config.toml
bias = "all"
drop_path = 0.1
positions = "sincos"
nesterov = true
Rows from block 6 of a small image classifier, named by matrix and row number. Rows with one number belong to one neuron. Each number is 50 + 15 x the weight over its row's rms, rounded and kept within 0 to 99. All counts start at 0.
After each neuron's rows are labels from the 100 images, of 14848, where the neuron reaches its highest value: "strongest on" is what is common among them. Only what is clearly more common there than usual is listed. The data: photos of plants, animals and fungi (iNaturalist).
# fc1: MLP up (model.blocks.6.mlp.fc1.weight, 384x192), inputs 96-191
# fc2: MLP down (model.blocks.6.mlp.fc2.weight, 192x384, transposed), outputs 96-191

fc1.33:12 28 56 32 58 44 44 56 58 49 54 49 62 25 61 60 24 24 58 77 26 58 62 51 62 73 42 58 66 38 35 35 26 36 62 27 49 42 49 56 63 74 48 71 59 33 50 27 50 31 46 42 58 64 50 21 89 61 59 50 58 38 48 70 65 57 73 61 39 45 35 52 39 27 29 38 38 52 42 39 46 63 49 35 56 39 48 58 47 18 45 79 51 54 62 64
fc2.33:52 32 42 53 42 41 53 50 61 39 57 23 74 36 40 35 55 27 66 64 40 53 78 31 46 37 60 53 41 46 52 61 72 45 31 52 62 53 43 23 49 55 74 58 36 62 52 53 58 34 66 41 13 30 46 45 56 41 64 76 31 48 48 30 45 37 41 41 66 31 38 26 62 42 46 56 52 50 47 70 67 44 40 45 84 37 19 71 11 52 54 59 29 71 64 52
strongest on: phylum Chordata; class Aves; order: Anseriformes; family: Anatidae

fc1.364:18 36 38 57 65 54 34 50 54 64 50 60 49 41 63 20 15 57 32 46 36 52 29 35 67 41 43 43 61 71 33 46 36 48 61 63 62 59 43 49 47 35 67 45 47 44 49 45 56 68 49 40 55 45 40 42 54 69 44 33 60 23 73 59 87 47 77 69 16 24 52 81 30 59 43 31 23 78 23 46 80 55 58 44 57 52 65 36 51 44 45 54 53 70 61 59
fc2.364:62 54 55 61 66 48 49 63 49 78 48 40 22 61 43 68 76 29 37 53 68 49 45 68 26 45 62 44 66 47 60 26 19 88 36 32 64 52 16 45 74 55 19 57 66 81 53 48 33 34 61 71 45 50 59 46 25 73 39 53 61 51 23 48 59 53 22 41 36 67 55 51 59 65 34 70 69 43 64 45 64 50 58 61 25 56 57 60 58 31 32 50 72 47 55 62
strongest on: phylum Tracheophyta; kingdom Plantae

fc1.63:23 50 53 28 31 34 43 37 57 78 59 52 72 28 23 24 77 61 65 37 50 47 44 51 50 57 54 48 63 52 42 17 60 61 64 60 43 56 63 34 19 60 63 56 53 39 64 69 47 40 64 63 37 55 44 46 88 34 63 58 62 65 37 53 63 51 42 57 27 60 25 78 42 48 20 45 86 44 33 35 74 51 57 45 43 61 32 53 57 28 50 12 33 52 52 62
fc2.63:46 24 78 69 56 47 30 26 54 74 45 58 53 68 69 69 50 40 63 30 70 66 50 60 32 55 53 36 58 45 05 54 59 23 40 42 72 33 34 37 76 63 27 44 55 48 11 44 25 33 53 57 51 13 53 59 39 44 39 67 38 76 30 57 59 38 41 50 45 49 45 50 54 59 39 67 37 38 58 66 23 24 38 33 55 23 55 57 55 47 20 79 20 47 53 40
strongest on: order Charadriiformes

fc1.244:66 25 54 14 46 74 64 57 57 16 46 47 55 40 33 51 51 50 46 37 62 42 54 69 68 42 70 52 32 47 63 54 57 75 51 45 64 56 50 50 70 55 53 62 32 54 48 47 60 72 34 83 78 67 60 57 29 80 44 51 42 70 35 51 38 56 44 49 56 40 30 42 36 71 64 49 37 23 52 39 37 35 57 29 44 39 42 43 41 67 34 49 61 45 60 47
fc2.244:50 62 68 44 58 32 45 47 48 63 56 58 67 51 61 54 78 22 79 54 49 63 27 58 53 26 68 68 48 23 51 54 46 50 55 54 36 61 41 66 58 41 79 38 42 33 33 68 43 64 47 44 05 34 77 28 45 59 51 35 73 51 59 46 61 41 31 77 78 99 57 40 47 69 85 34 46 55 49 53 75 40 49 46 56 73 50 54 61 61 61 42 72 63 85 67
strongest on: phylum Tracheophyta; kingdom Plantae

fc1.48:77 28 59 61 37 58 57 68 39 54 59 47 63 42 16 35 28 29 55 47 43 57 64 50 61 48 41 35 51 68 51 12 37 77 58 84 47 37 46 73 47 67 65 54 58 59 26 52 77 48 35 37 39 76 36 63 52 74 41 31 26 65 52 86 80 38 58 77 24 69 29 50 53 49 51 33 44 27 33 48 56 43 41 48 34 25 31 52 62 35 38 60 77 31 53 25
fc2.48:59 52 28 44 49 52 57 43 19 48 33 49 44 75 81 57 31 55 99 62 66 24 65 50 59 35 38 40 53 63 56 49 81 47 51 60 80 54 60 25 68 32 48 54 50 59 89 57 56 38 53 47 63 69 77 44 63 81 40 39 46 32 25 55 53 59 68 48 28 69 50 21 51 36 62 57 58 64 48 28 33 56 46 50 40 56 55 59 78 69 63 42 40 68 04 51
strongest on: phylum Tracheophyta; kingdom Plantae

fc1.274:42 46 58 56 61 50 60 35 73 21 49 67 42 45 58 55 32 38 54 38 30 41 64 23 70 33 24 52 59 31 52 46 73 42 31 52 41 43 32 48 35 47 67 45 76 61 58 60 48 73 42 59 35 54 36 58 47 55 58 35 60 35 76 61 73 50 68 54 00 39 43 54 52 37 48 54 59 46 54 47 55 39 58 67 84 68 51 57 39 43 70 43 56 52 45 60
fc2.274:43 30 43 75 65 46 43 71 50 63 59 63 40 42 47 43 61 64 35 43 41 40 41 60 45 59 35 48 53 41 47 42 65 30 59 43 53 68 66 43 26 60 22 43 58 36 35 45 49 50 72 35 48 51 47 41 29 67 58 53 65 75 63 58 50 41 38 66 48 23 57 29 42 66 70 80 53 59 66 16 65 34 52 63 50 54 58 32 36 67 18 45 63 53 50 38
strongest on: class Aves; order Passeriformes

fc1.217:63 25 13 73 50 39 56 45 60 45 48 56 37 63 44 52 40 39 73 48 82 42 63 37 51 57 51 44 65 42 66 51 47 69 49 65 73 55 54 62 56 39 73 81 56 40 35 42 74 35 50 55 18 40 73 38 48 66 90 37 59 28 59 27 54 37 57 52 35 61 52 55 52 30 57 67 39 50 60 69 59 57 43 77 60 46 52 66 70 50 45 13 46 52 46 58
fc2.217:32 54 41 75 31 75 59 57 55 51 24 39 76 50 53 38 65 39 70 44 60 41 72 80 43 36 38 53 45 72 50 39 67 72 31 57 48 62 49 37 49 59 59 53 60 40 55 60 55 37 60 46 46 53 50 49 55 51 51 75 14 54 61 53 69 69 30 35 59 47 92 65 71 49 49 26 40 72 51 38 37 58 74 46 29 59 38 62 45 60 65 58 37 23 47 56
strongest on: phylum Arthropoda; class Insecta

fc1.128:68 41 43 47 73 32 69 54 64 55 68 59 60 58 69 59 42 48 53 51 72 45 66 54 46 49 52 42 72 47 73 50 74 59 18 55 52 47 35 42 55 43 63 38 90 49 73 44 42 34 53 38 49 54 42 64 41 48 62 72 58 26 29 76 66 88 23 56 29 36 62 42 44 42 12 51 61 20 28 49 71 24 56 43 04 69 68 46 44 39 88 32 51 48 78 36
fc2.128:66 52 49 52 76 34 88 43 47 67 68 26 76 58 67 61 55 49 62 28 47 60 56 22 29 39 61 49 56 30 65 61 32 56 42 38 64 44 50 35 30 43 48 56 36 61 30 64 47 51 62 79 44 42 17 61 57 50 44 51 51 33 69 65 60 57 44 21 23 62 57 44 30 63 60 43 50 72 25 52 52 32 25 42 44 27 65 54 71 32 53 65 46 16 55 50
strongest on: phylum Arthropoda; class Insecta

fc1.73:59 59 41 61 34 56 74 54 56 54 44 60 75 47 47 56 60 48 45 42 60 40 63 49 60 53 41 53 64 28 62 24 54 46 65 59 73 31 75 72 67 54 24 65 28 47 50 41 74 58 48 72 38 51 39 36 67 37 50 38 47 34 39 42 82 36 19 44 50 62 62 43 38 35 55 56 21 81 59 57 62 18 77 73 58 31 27 39 42 35 41 31 41 49 40 52
fc2.73:60 68 30 51 39 60 62 41 51 24 71 14 36 33 43 78 49 45 62 49 51 40 42 45 43 54 48 41 35 31 26 65 65 45 62 54 59 56 62 43 67 60 55 42 81 40 46 53 23 41 12 42 37 63 57 57 64 67 25 28 57 44 45 28 58 82 43 45 51 47 50 29 54 54 45 46 54 51 71 59 37 64 72 46 29 57 83 26 37 30 35 75 65 40 49 49
strongest on: phylum Arthropoda; class Insecta; order Lepidoptera

fc1.310:24 25 15 70 29 41 46 31 86 47 67 79 30 22 31 49 55 52 56 52 47 77 52 50 49 53 47 34 59 64 45 50 44 37 52 47 29 38 66 73 50 79 50 75 55 80 68 75 47 53 22 33 55 75 45 54 48 54 56 44 40 27 28 63 52 47 70 53 75 73 59 33 72 40 43 42 27 20 40 46 55 50 59 77 63 49 48 58 27 33 28 43 52 50 54 54
fc2.310:58 56 60 30 48 52 29 46 31 35 69 51 70 57 55 46 64 47 39 29 25 63 55 55 49 36 58 43 32 57 63 42 47 64 61 63 42 31 40 67 48 45 26 71 45 58 42 38 60 39 58 58 47 46 75 36 51 24 60 50 39 59 51 26 50 55 24 53 18 58 49 76 27 57 68 67 40 77 35 88 63 53 47 33 46 51 37 36 49 61 56 54 36 42 54 30
strongest on: order Lepidoptera

fc1.204:51 48 71 34 47 25 64 62 67 36 40 76 55 47 55 70 58 42 47 36 66 31 37 47 46 62 55 30 43 57 34 52 54 52 40 66 34 53 37 71 40 84 68 44 92 50 48 50 29 52 43 61 54 56 36 42 66 10 54 44 72 47 64 46 62 25 61 78 69 54 37 42 22 30 77 56 49 48 53 44 38 41 38 29 46 35 21 32 31 33 56 37 39 48 67 48
fc2.204:50 59 71 65 64 63 60 49 48 59 38 37 17 61 61 58 53 30 65 42 43 55 42 37 65 46 54 29 46 59 42 76 44 71 57 41 50 59 40 64 43 56 38 44 80 29 50 74 35 53 45 59 46 48 54 28 69 41 48 47 33 56 38 60 70 35 47 51 46 04 76 60 70 25 38 53 57 44 45 53 81 43 58 40 76 66 60 74 60 56 64 70 40 49 26 49
strongest on: phylum Chordata; class Aves; order Charadriiformes

fc1.95:63 55 59 46 40 39 85 40 62 36 15 46 36 40 32 50 50 45 30 56 63 39 28 72 66 20 44 54 20 39 60 30 55 48 61 79 42 36 68 30 41 32 65 39 32 62 56 80 53 61 39 53 51 67 21 27 39 34 43 77 54 50 50 71 42 59 40 34 43 53 86 52 58 54 31 69 65 63 45 73 53 29 48 60 62 41 47 16 45 51 74 69 64 27 40 50
fc2.95:30 40 65 72 66 73 22 58 40 59 46 07 64 35 24 46 36 33 53 45 59 45 69 55 52 50 39 46 52 70 60 63 28 79 79 34 22 36 47 47 41 54 23 33 50 49 45 80 55 49 58 37 58 39 54 62 47 34 56 19 37 32 46 51 69 72 46 32 70 28 44 51 48 55 44 53 68 43 69 33 64 56 38 31 56 36 62 44 34 61 52 42 19 60 74 53
strongest on: phylum Tracheophyta; kingdom Plantae

fc1.365:60 61 39 21 44 51 41 40 54 65 68 51 49 30 43 72 43 43 57 53 77 25 53 58 61 23 39 51 37 36 39 45 22 36 57 84 37 70 72 38 48 60 66 49 43 44 58 75 49 31 19 72 44 55 23 40 41 66 35 55 30 45 14 33 77 38 30 55 73 40 56 68 56 64 63 71 21 31 53 76 56 40 58 38 30 55 68 79 43 44 29 63 63 40 67 46
fc2.365:23 47 60 35 40 54 63 69 37 41 44 38 55 46 63 57 23 57 51 75 77 42 64 57 40 74 17 40 64 46 56 53 68 55 46 89 56 63 55 52 35 50 37 56 42 67 60 66 52 52 37 46 30 34 45 60 56 82 31 33 41 43 56 42 76 41 44 63 69 70 55 37 50 75 62 83 55 37 48 65 40 31 56 67 12 56 72 75 62 54 53 45 69 51 72 60
strongest on: phylum Tracheophyta; kingdom Plantae

fc1.112:02 20 50 45 21 67 48 25 68 72 61 65 64 36 48 55 71 39 52 44 59 56 49 69 65 62 60 61 44 67 47 34 39 52 42 44 41 41 37 53 49 54 45 71 39 59 56 66 41 72 36 54 44 48 55 78 36 39 60 61 51 09 77 54 57 59 31 56 56 77 46 74 54 57 38 45 48 53 44 55 54 28 61 46 29 26 67 50 40 21 58 58 20 46 60 26
fc2.112:49 82 33 37 72 59 52 44 46 23 52 31 17 48 37 56 19 41 46 40 68 60 48 38 43 57 51 30 32 62 59 50 57 67 40 36 65 54 37 69 60 48 23 52 47 49 37 42 66 46 31 80 46 41 93 57 45 55 50 52 30 50 36 32 35 37 25 31 43 54 33 51 43 70 49 48 63 54 22 31 65 46 37 65 43 40 27 32 54 54 10 31 25 17 46 55
strongest on: phylum Arthropoda; class Insecta

fc1.85:29 50 90 43 55 44 51 36 51 21 70 56 31 30 68 49 37 36 31 60 56 50 46 36 56 25 69 65 36 52 50 46 38 62 67 21 26 50 67 34 44 58 37 40 63 40 67 50 58 60 66 32 62 44 39 45 39 54 34 50 99 34 51 64 60 43 63 48 88 49 52 49 34 37 46 10 42 56 65 41 27 59 62 55 61 52 23 47 57 57 53 40 72 68 61 75
fc2.85:59 24 59 66 58 62 54 86 51 65 21 54 37 44 50 43 83 72 52 47 30 55 38 42 46 62 30 66 18 36 39 72 43 39 48 78 31 45 52 41 38 65 55 45 43 24 47 46 49 36 59 61 81 51 42 46 55 45 71 41 52 67 75 70 50 68 48 28 58 49 52 28 48 47 40 69 28 40 99 77 75 48 49 64 32 52 58 59 58 52 45 42 47 76 62 40
strongest on: phylum Chordata; order Passeriformes

fc1.250:51 44 40 37 33 59 45 53 41 27 80 53 32 55 46 33 22 42 57 62 54 35 73 49 40 57 39 42 42 65 63 50 49 45 61 71 53 60 37 53 38 44 50 74 42 33 42 55 64 57 55 81 48 35 63 17 66 30 78 44 67 76 63 48 38 37 43 56 56 36 56 25 35 82 53 45 56 63 42 52 80 83 33 36 39 44 56 29 69 54 26 57 54 50 47 53
fc2.250:64 66 46 44 58 53 49 58 55 18 25 78 45 38 38 53 48 77 31 42 39 63 46 29 77 47 50 36 39 57 63 53 38 34 63 60 62 46 50 68 55 66 46 33 52 43 37 84 46 39 53 57 49 30 41 45 63 30 56 74 41 84 56 48 33 42 41 59 62 58 67 54 60 56 37 34 38 37 37 36 48 44 43 43 67 58 53 43 47 64 35 40 86 82 60 30
strongest on: order Lepidoptera

fc1.22:35 37 78 40 50 61 43 42 22 60 56 66 81 81 45 59 68 70 47 27 49 59 58 65 67 42 51 50 60 35 49 63 49 57 64 63 54 54 52 36 40 17 28 57 47 46 69 73 66 39 62 52 29 77 48 65 99 72 68 41 45 58 48 47 48 39 50 18 59 47 38 66 43 58 40 59 38 59 50 34 53 57 63 43 39 16 41 41 47 41 49 41 70 35 63 46
fc2.22:63 61 63 51 59 33 62 54 75 94 31 42 19 59 58 65 17 75 52 52 80 46 51 61 37 59 51 66 47 34 62 50 68 31 68 55 51 23 58 57 59 53 67 26 49 55 55 29 47 57 46 62 84 57 59 45 55 59 70 69 70 40 35 19 52 77 64 53 61 35 49 26 51 76 69 53 63 40 46 29 63 29 59 49 64 73 62 40 51 42 49 45 37 56 67 71
strongest on: order Charadriiformes

fc1.214:63 68 56 50 45 38 48 27 48 59 57 36 63 40 69 44 47 72 44 74 61 38 33 72 37 52 69 54 50 42 61 43 38 49 40 23 41 46 68 53 91 55 29 66 60 28 47 46 42 82 32 53 38 45 47 46 42 61 56 32 47 08 52 54 59 39 27 60 43 42 44 41 54 70 51 60 53 38 17 72 40 39 60 50 12 48 72 21 30 68 53 53 75 70 43 54
fc2.214:66 81 65 34 22 65 63 33 72 55 51 50 67 36 47 53 72 58 32 17 53 60 44 52 32 46 63 57 61 42 64 48 48 29 36 50 75 28 55 45 51 48 62 40 47 15 44 37 40 53 35 49 56 41 47 64 45 33 88 26 23 71 42 58 62 59 36 38 35 37 51 11 60 51 33 63 25 38 46 42 49 58 73 32 59 56 47 55 34 27 45 52 57 54 47 40
strongest on: phylum Arthropoda; class Insecta; order: Lepidoptera; text has "moth"

fc1.383:42 43 54 64 35 34 17 43 45 68 53 39 71 32 39 50 42 77 67 75 84 53 53 43 66 44 51 77 39 60 52 38 57 15 63 40 16 53 63 75 68 51 33 42 65 55 45 39 50 36 22 32 34 76 31 79 30 29 75 63 72 59 53 37 57 70 62 56 58 52 38 36 49 39 50 52 45 73 30 63 58 40 43 47 65 38 45 45 55 48 37 52 81 64 73 51
fc2.383:54 76 49 37 53 58 23 47 56 19 45 67 59 38 28 46 36 71 27 29 19 46 41 32 23 35 19 47 39 47 61 44 61 56 63 61 50 50 31 46 78 49 71 65 66 54 59 72 34 58 57 30 41 58 42 63 56 32 52 20 75 53 63 60 55 63 60 43 67 71 40 31 71 61 55 44 54 62 49 18 93 42 39 55 29 66 59 46 35 49 82 43 38 37 39 37
strongest on: order Lepidoptera

fc1.308:37 63 45 42 72 49 68 35 55 27 59 79 47 43 67 45 55 40 35 74 69 43 33 47 33 51 24 55 74 65 56 32 36 53 55 73 43 35 48 52 62 55 23 35 44 60 66 74 64 41 56 57 34 65 40 56 56 51 49 58 18 47 57 22 44 66 43 44 36 53 52 41 25 66 10 59 49 58 60 69 41 42 32 37 59 77 40 48 19 30 26 60 54 54 46 64
fc2.308:25 35 48 50 27 60 38 92 64 52 38 19 55 48 45 58 62 67 69 47 43 22 57 56 46 74 72 65 60 42 65 34 33 34 76 53 47 61 72 33 34 49 80 70 45 95 43 41 96 53 48 41 60 50 41 70 50 74 57 41 48 51 41 52 40 48 43 49 37 41 30 45 74 13 73 47 41 66 41 35 59 59 43 23 55 23 41 31 62 36 63 10 46 34 41 45
strongest on: order Charadriiformes

fc1.241:53 66 26 55 77 30 38 50 62 71 59 46 28 41 76 53 34 23 37 57 58 43 70 53 57 40 33 39 25 78 60 49 40 42 42 63 64 46 58 49 20 46 41 57 41 60 68 43 50 71 02 66 63 63 51 36 50 58 21 50 60 39 50 51 57 38 54 59 74 52 48 40 24 86 54 55 54 62 50 78 41 21 50 47 40 41 33 43 57 34 36 10 62 55 22 29
fc2.241:34 44 52 50 17 78 37 58 26 48 36 34 40 42 43 58 53 43 68 69 32 59 64 52 75 46 40 64 19 40 64 38 19 22 46 53 32 47 21 56 50 51 70 41 73 46 68 70 53 52 52 74 49 45 52 69 47 63 59 52 42 46 48 61 47 27 46 21 74 55 47 56 47 59 41 13 42 39 69 72 43 45 57 61 33 30 60 32 42 57 33 46 76 15 58 36
strongest on: class Aves

fc1.146:21 48 49 49 38 23 60 48 53 29 42 60 60 54 90 32 23 58 24 38 37 43 47 48 33 47 60 32 53 60 63 58 67 67 45 51 52 47 60 34 43 43 66 54 57 62 54 52 31 66 46 42 64 52 38 48 61 37 57 49 66 65 19 42 39 36 47 48 56 52 70 56 87 38 26 53 75 30 47 24 26 48 52 56 86 36 25 43 56 63 46 32 80 60 36 49
fc2.146:64 58 57 42 57 33 35 63 80 35 40 57 31 50 43 61 41 67 42 75 50 66 44 12 38 59 42 52 39 50 44 34 64 44 47 19 49 53 46 31 51 99 35 44 51 53 19 71 36 57 31 52 35 75 35 50 37 39 88 14 81 48 34 24 56 51 29 57 55 46 62 48 41 30 48 40 31 64 70 48 65 61 36 28 27 37 42 52 58 33 49 54 52 45 37 50
strongest on: phylum Chordata

fc1.41:44 45 33 31 35 77 92 32 49 45 71 22 75 67 62 43 40 64 34 55 46 45 57 67 40 17 31 47 37 59 58 20 41 47 73 60 51 53 54 63 37 49 60 40 63 48 44 79 76 52 56 70 61 70 56 36 32 43 72 32 63 64 62 58 33 52 38 49 33 59 63 34 29 58 60 38 47 24 73 37 61 54 52 27 45 46 27 60 52 36 41 64 72 27 38 46
fc2.41:66 72 68 79 47 43 34 50 67 53 38 46 59 58 42 38 54 54 26 66 89 73 29 55 71 42 72 64 45 58 63 71 91 53 35 29 68 74 45 60 63 46 58 58 43 67 44 81 75 60 38 20 52 22 51 39 53 56 49 28 41 64 53 65 45 75 38 61 57 50 29 70 73 38 48 47 49 64 38 84 60 66 70 70 60 53 47 37 53 30 50 45 70 66 34 33
strongest on: phylum Chordata; class Aves

fc1.162:52 22 33 32 59 39 36 32 37 75 60 41 63 76 51 69 45 49 34 62 66 19 45 42 59 70 40 59 58 44 33 62 48 42 68 46 55 64 33 37 38 64 49 48 63 46 51 41 58 67 55 80 35 42 46 66 70 76 38 39 45 31 44 57 69 07 26 32 26 49 45 49 31 59 42 44 32 80 46 45 79 44 68 64 56 47 35 74 68 37 49 31 57 46 46 44
fc2.162:49 66 26 70 54 29 72 71 51 53 61 58 51 22 35 65 87 44 57 53 63 40 37 64 55 37 36 60 68 62 67 29 61 67 20 77 30 60 38 45 48 50 53 45 46 29 55 52 67 57 47 50 52 57 55 68 55 48 28 78 64 71 52 36 60 41 50 61 30 41 44 36 46 59 49 35 62 59 70 62 52 59 65 31 35 52 29 19 35 46 60 67 42 39 38 50
strongest on: class Aves; order Passeriformes

fc1.100:66 48 85 57 57 36 49 37 52 58 56 64 56 60 59 68 31 47 57 54 40 61 45 20 78 45 44 43 34 36 62 43 59 41 63 63 65 19 66 72 52 49 22 59 63 37 43 55 79 34 10 16 56 36 26 55 64 39 71 54 56 31 48 65 26 57 12 53 58 37 34 45 35 55 43 81 61 42 60 54 25 58 59 49 69 50 68 71 43 44 57 48 66 38 58 53
fc2.100:77 53 40 65 39 17 43 30 17 67 38 63 54 47 54 51 21 75 40 30 38 63 41 33 38 43 44 28 33 54 51 58 45 81 36 66 40 44 37 57 42 50 24 68 32 45 34 46 58 56 69 54 63 63 77 78 35 59 64 18 69 50 45 61 60 25 71 49 35 48 52 47 43 50 61 52 26 76 69 52 50 39 83 37 54 39 54 47 68 75 39 54 31 41 24 58
strongest on: order Lepidoptera

fc1.60:32 60 59 54 41 61 66 43 47 39 36 48 42 34 67 33 36 54 75 77 38 35 35 36 69 35 40 48 73 64 35 25 80 30 60 44 41 75 31 27 63 54 40 55 60 35 49 50 47 38 63 49 38 67 70 39 67 68 33 36 40 74 59 71 69 67 35 54 46 62 50 64 48 70 49 40 42 56 44 38 33 38 55 43 32 22 32 49 76 30 43 73 30 70 61 44
fc2.60:71 39 75 40 32 27 38 71 43 59 35 49 29 50 48 37 25 44 54 17 37 72 50 53 35 63 41 52 44 57 83 88 83 59 55 40 49 75 53 52 48 41 60 30 73 38 50 41 47 46 66 54 47 62 46 49 44 58 57 66 67 45 61 54 50 77 58 45 30 39 72 64 48 57 50 51 43 29 52 60 51 53 57 66 44 29 50 54 32 44 62 45 69 63 28 42
strongest on: phylum Tracheophyta; kingdom Plantae

fc1.178:44 64 52 16 26 66 39 71 58 38 41 61 45 00 64 56 59 38 51 40 54 34 62 43 68 47 70 63 54 33 58 56 60 53 34 46 50 55 39 54 58 70 52 63 65 59 53 63 29 53 12 35 53 34 49 51 61 41 51 42 60 40 58 52 34 61 61 48 57 43 42 58 34 58 63 29 56 71 73 27 61 42 46 33 39 57 36 78 70 31 57 31 32 48 26 49
fc2.178:74 51 67 36 18 71 51 30 54 66 45 52 42 54 41 54 48 46 50 42 58 41 51 42 66 37 43 41 44 36 51 33 46 51 53 64 51 73 50 57 38 54 78 50 84 36 39 56 48 59 23 74 75 51 37 37 57 63 75 54 61 49 39 55 73 49 52 35 58 65 13 38 56 78 34 53 53 48 46 37 70 33 35 71 77 43 42 61 57 67 34 22 49 40 46 73
strongest on: order Charadriiformes

fc1.3:60 42 34 65 30 44 55 51 44 45 39 54 29 19 57 64 51 46 48 78 44 36 49 68 73 72 65 76 84 58 66 57 65 58 73 40 72 43 36 45 45 47 45 62 43 49 47 29 53 42 43 25 54 50 39 07 37 60 27 44 55 17 60 40 50 22 59 41 48 52 71 45 27 45 67 40 32 40 73 22 44 61 58 32 62 65 51 25 80 56 71 37 51 52 81 57
fc2.3:60 93 56 69 29 60 41 25 48 32 63 62 39 75 32 07 56 58 67 38 50 32 62 58 38 61 51 77 49 43 57 49 62 66 15 59 46 58 71 63 65 49 86 34 33 43 53 44 47 38 37 52 39 30 67 58 44 44 56 41 29 55 04 54 42 53 63 38 48 53 47 50 54 66 36 63 37 77 49 30 25 71 42 31 37 53 48 46 35 66 38 47 39 53 24 55
strongest on: phylum Arthropoda; class Insecta; order Lepidoptera

fc1.340:35 39 58 40 38 51 23 44 44 52 67 36 67 31 42 41 30 38 70 67 41 39 31 57 70 56 58 48 59 48 47 73 63 66 46 39 12 58 64 44 55 31 44 40 64 39 47 63 47 65 44 58 78 56 65 51 65 48 38 53 47 37 21 53 43 46 56 47 48 44 20 79 70 40 42 38 71 34 54 28 49 84 35 42 70 84 53 48 56 51 52 56 67 61 67 66
fc2.340:70 36 39 61 44 27 37 52 48 35 62 29 53 62 31 59 53 64 57 53 45 55 67 57 65 27 46 55 18 40 37 54 51 68 36 59 51 32 48 56 57 41 36 40 71 66 44 42 31 89 26 53 32 38 36 34 54 61 61 58 61 64 40 76 43 27 25 51 75 53 29 33 60 31 43 54 87 50 16 38 48 45 35 33 52 48 48 44 64 43 48 95 46 35 24 80
strongest on: phylum Chordata

fc1.354:36 43 70 40 36 47 40 66 85 51 42 41 41 41 86 36 46 52 71 45 50 58 65 51 61 82 64 68 47 43 52 72 20 63 72 89 59 40 50 80 58 65 69 51 49 33 68 65 43 71 28 61 48 44 80 51 61 43 65 23 31 36 44 43 55 51 50 27 57 52 47 62 52 27 48 33 42 70 45 63 37 36 55 49 65 22 55 51 44 37 49 43 37 48 40 56
fc2.354:34 34 48 87 81 38 46 71 20 52 32 44 52 37 48 39 74 62 55 57 50 62 88 30 63 54 31 60 47 58 30 49 44 84 38 67 65 46 77 34 34 51 22 52 58 51 10 36 39 53 33 44 49 47 55 76 44 44 29 42 30 26 83 75 51 51 55 62 66 34 44 26 31 48 41 39 57 46 48 47 39 46 30 37 44 48 45 51 35 34 45 66 54 79 35 24
strongest on: phylum Tracheophyta; kingdom Plantae

fc1.279:72 49 24 31 70 44 51 39 78 42 37 46 42 47 67 49 25 59 57 35 72 27 29 31 52 33 54 17 65 36 66 45 38 54 62 60 37 43 69 76 66 27 60 53 44 37 89 58 30 32 41 59 74 37 66 45 52 57 49 77 56 39 38 64 43 67 58 62 59 39 31 33 82 68 49 39 48 53 50 18 52 36 64 64 29 30 58 36 39 72 58 50 28 55 51 44
fc2.279:42 26 75 26 55 82 35 42 58 61 52 49 62 31 54 47 60 54 36 42 47 54 81 53 61 43 71 74 81 42 62 65 55 44 54 40 37 22 45 35 34 96 50 45 68 39 35 34 45 76 40 41 45 59 76 50 53 42 76 30 43 78 72 53 60 18 43 40 34 58 65 44 57 26 53 56 48 34 52 65 57 26 31 69 57 33 45 30 69 55 56 50 69 30 50 54
strongest on: order Lepidoptera

fc1.184:50 34 38 46 20 55 27 49 58 54 49 65 75 29 42 37 39 33 61 50 53 23 48 44 74 33 56 42 53 63 54 56 61 50 67 65 39 62 74 53 64 46 61 56 46 40 46 69 39 48 41 50 54 58 44 24 25 52 41 20 35 23 45 25 46 49 37 42 48 68 46 20 62 72 80 64 48 68 76 46 68 29 40 44 51 55 73 38 38 41 46 45 79 57 40 29
fc2.184:23 42 65 14 58 47 53 81 38 71 38 58 46 73 60 67 18 67 43 49 56 43 49 74 43 79 43 40 73 62 51 46 56 50 61 81 61 38 61 56 73 36 35 63 67 68 67 63 51 72 39 49 39 29 50 46 86 56 45 43 74 35 26 27 57 42 57 53 51 42 49 35 47 50 69 63 47 33 44 68 64 43 77 58 32 40 63 56 55 40 51 56 60 34 76 57
strongest on: order Lepidoptera

fc1.367:53 22 54 35 54 67 57 46 57 63 52 73 89 40 46 75 63 57 65 52 40 58 29 58 46 49 39 45 47 52 57 61 57 72 74 49 55 65 37 66 58 35 56 47 44 05 63 80 43 46 64 34 55 71 47 31 68 50 49 49 39 46 33 48 81 14 35 44 22 49 52 61 48 76 42 23 56 31 68 64 70 42 59 41 63 54 73 30 48 63 45 36 67 31 53 54
fc2.367:56 48 56 23 49 49 31 91 33 29 68 50 51 67 61 19 48 42 34 58 69 57 37 44 31 61 49 39 37 35 41 70 44 66 58 42 46 46 53 40 47 67 43 38 65 43 60 45 32 54 39 65 65 49 86 78 64 57 57 84 35 64 57 54 53 29 53 68 76 47 32 71 62 51 61 54 25 55 61 48 35 37 55 29 17 48 41 48 67 53 25 54 53 83 46 57
strongest on: phylum Chordata; class Aves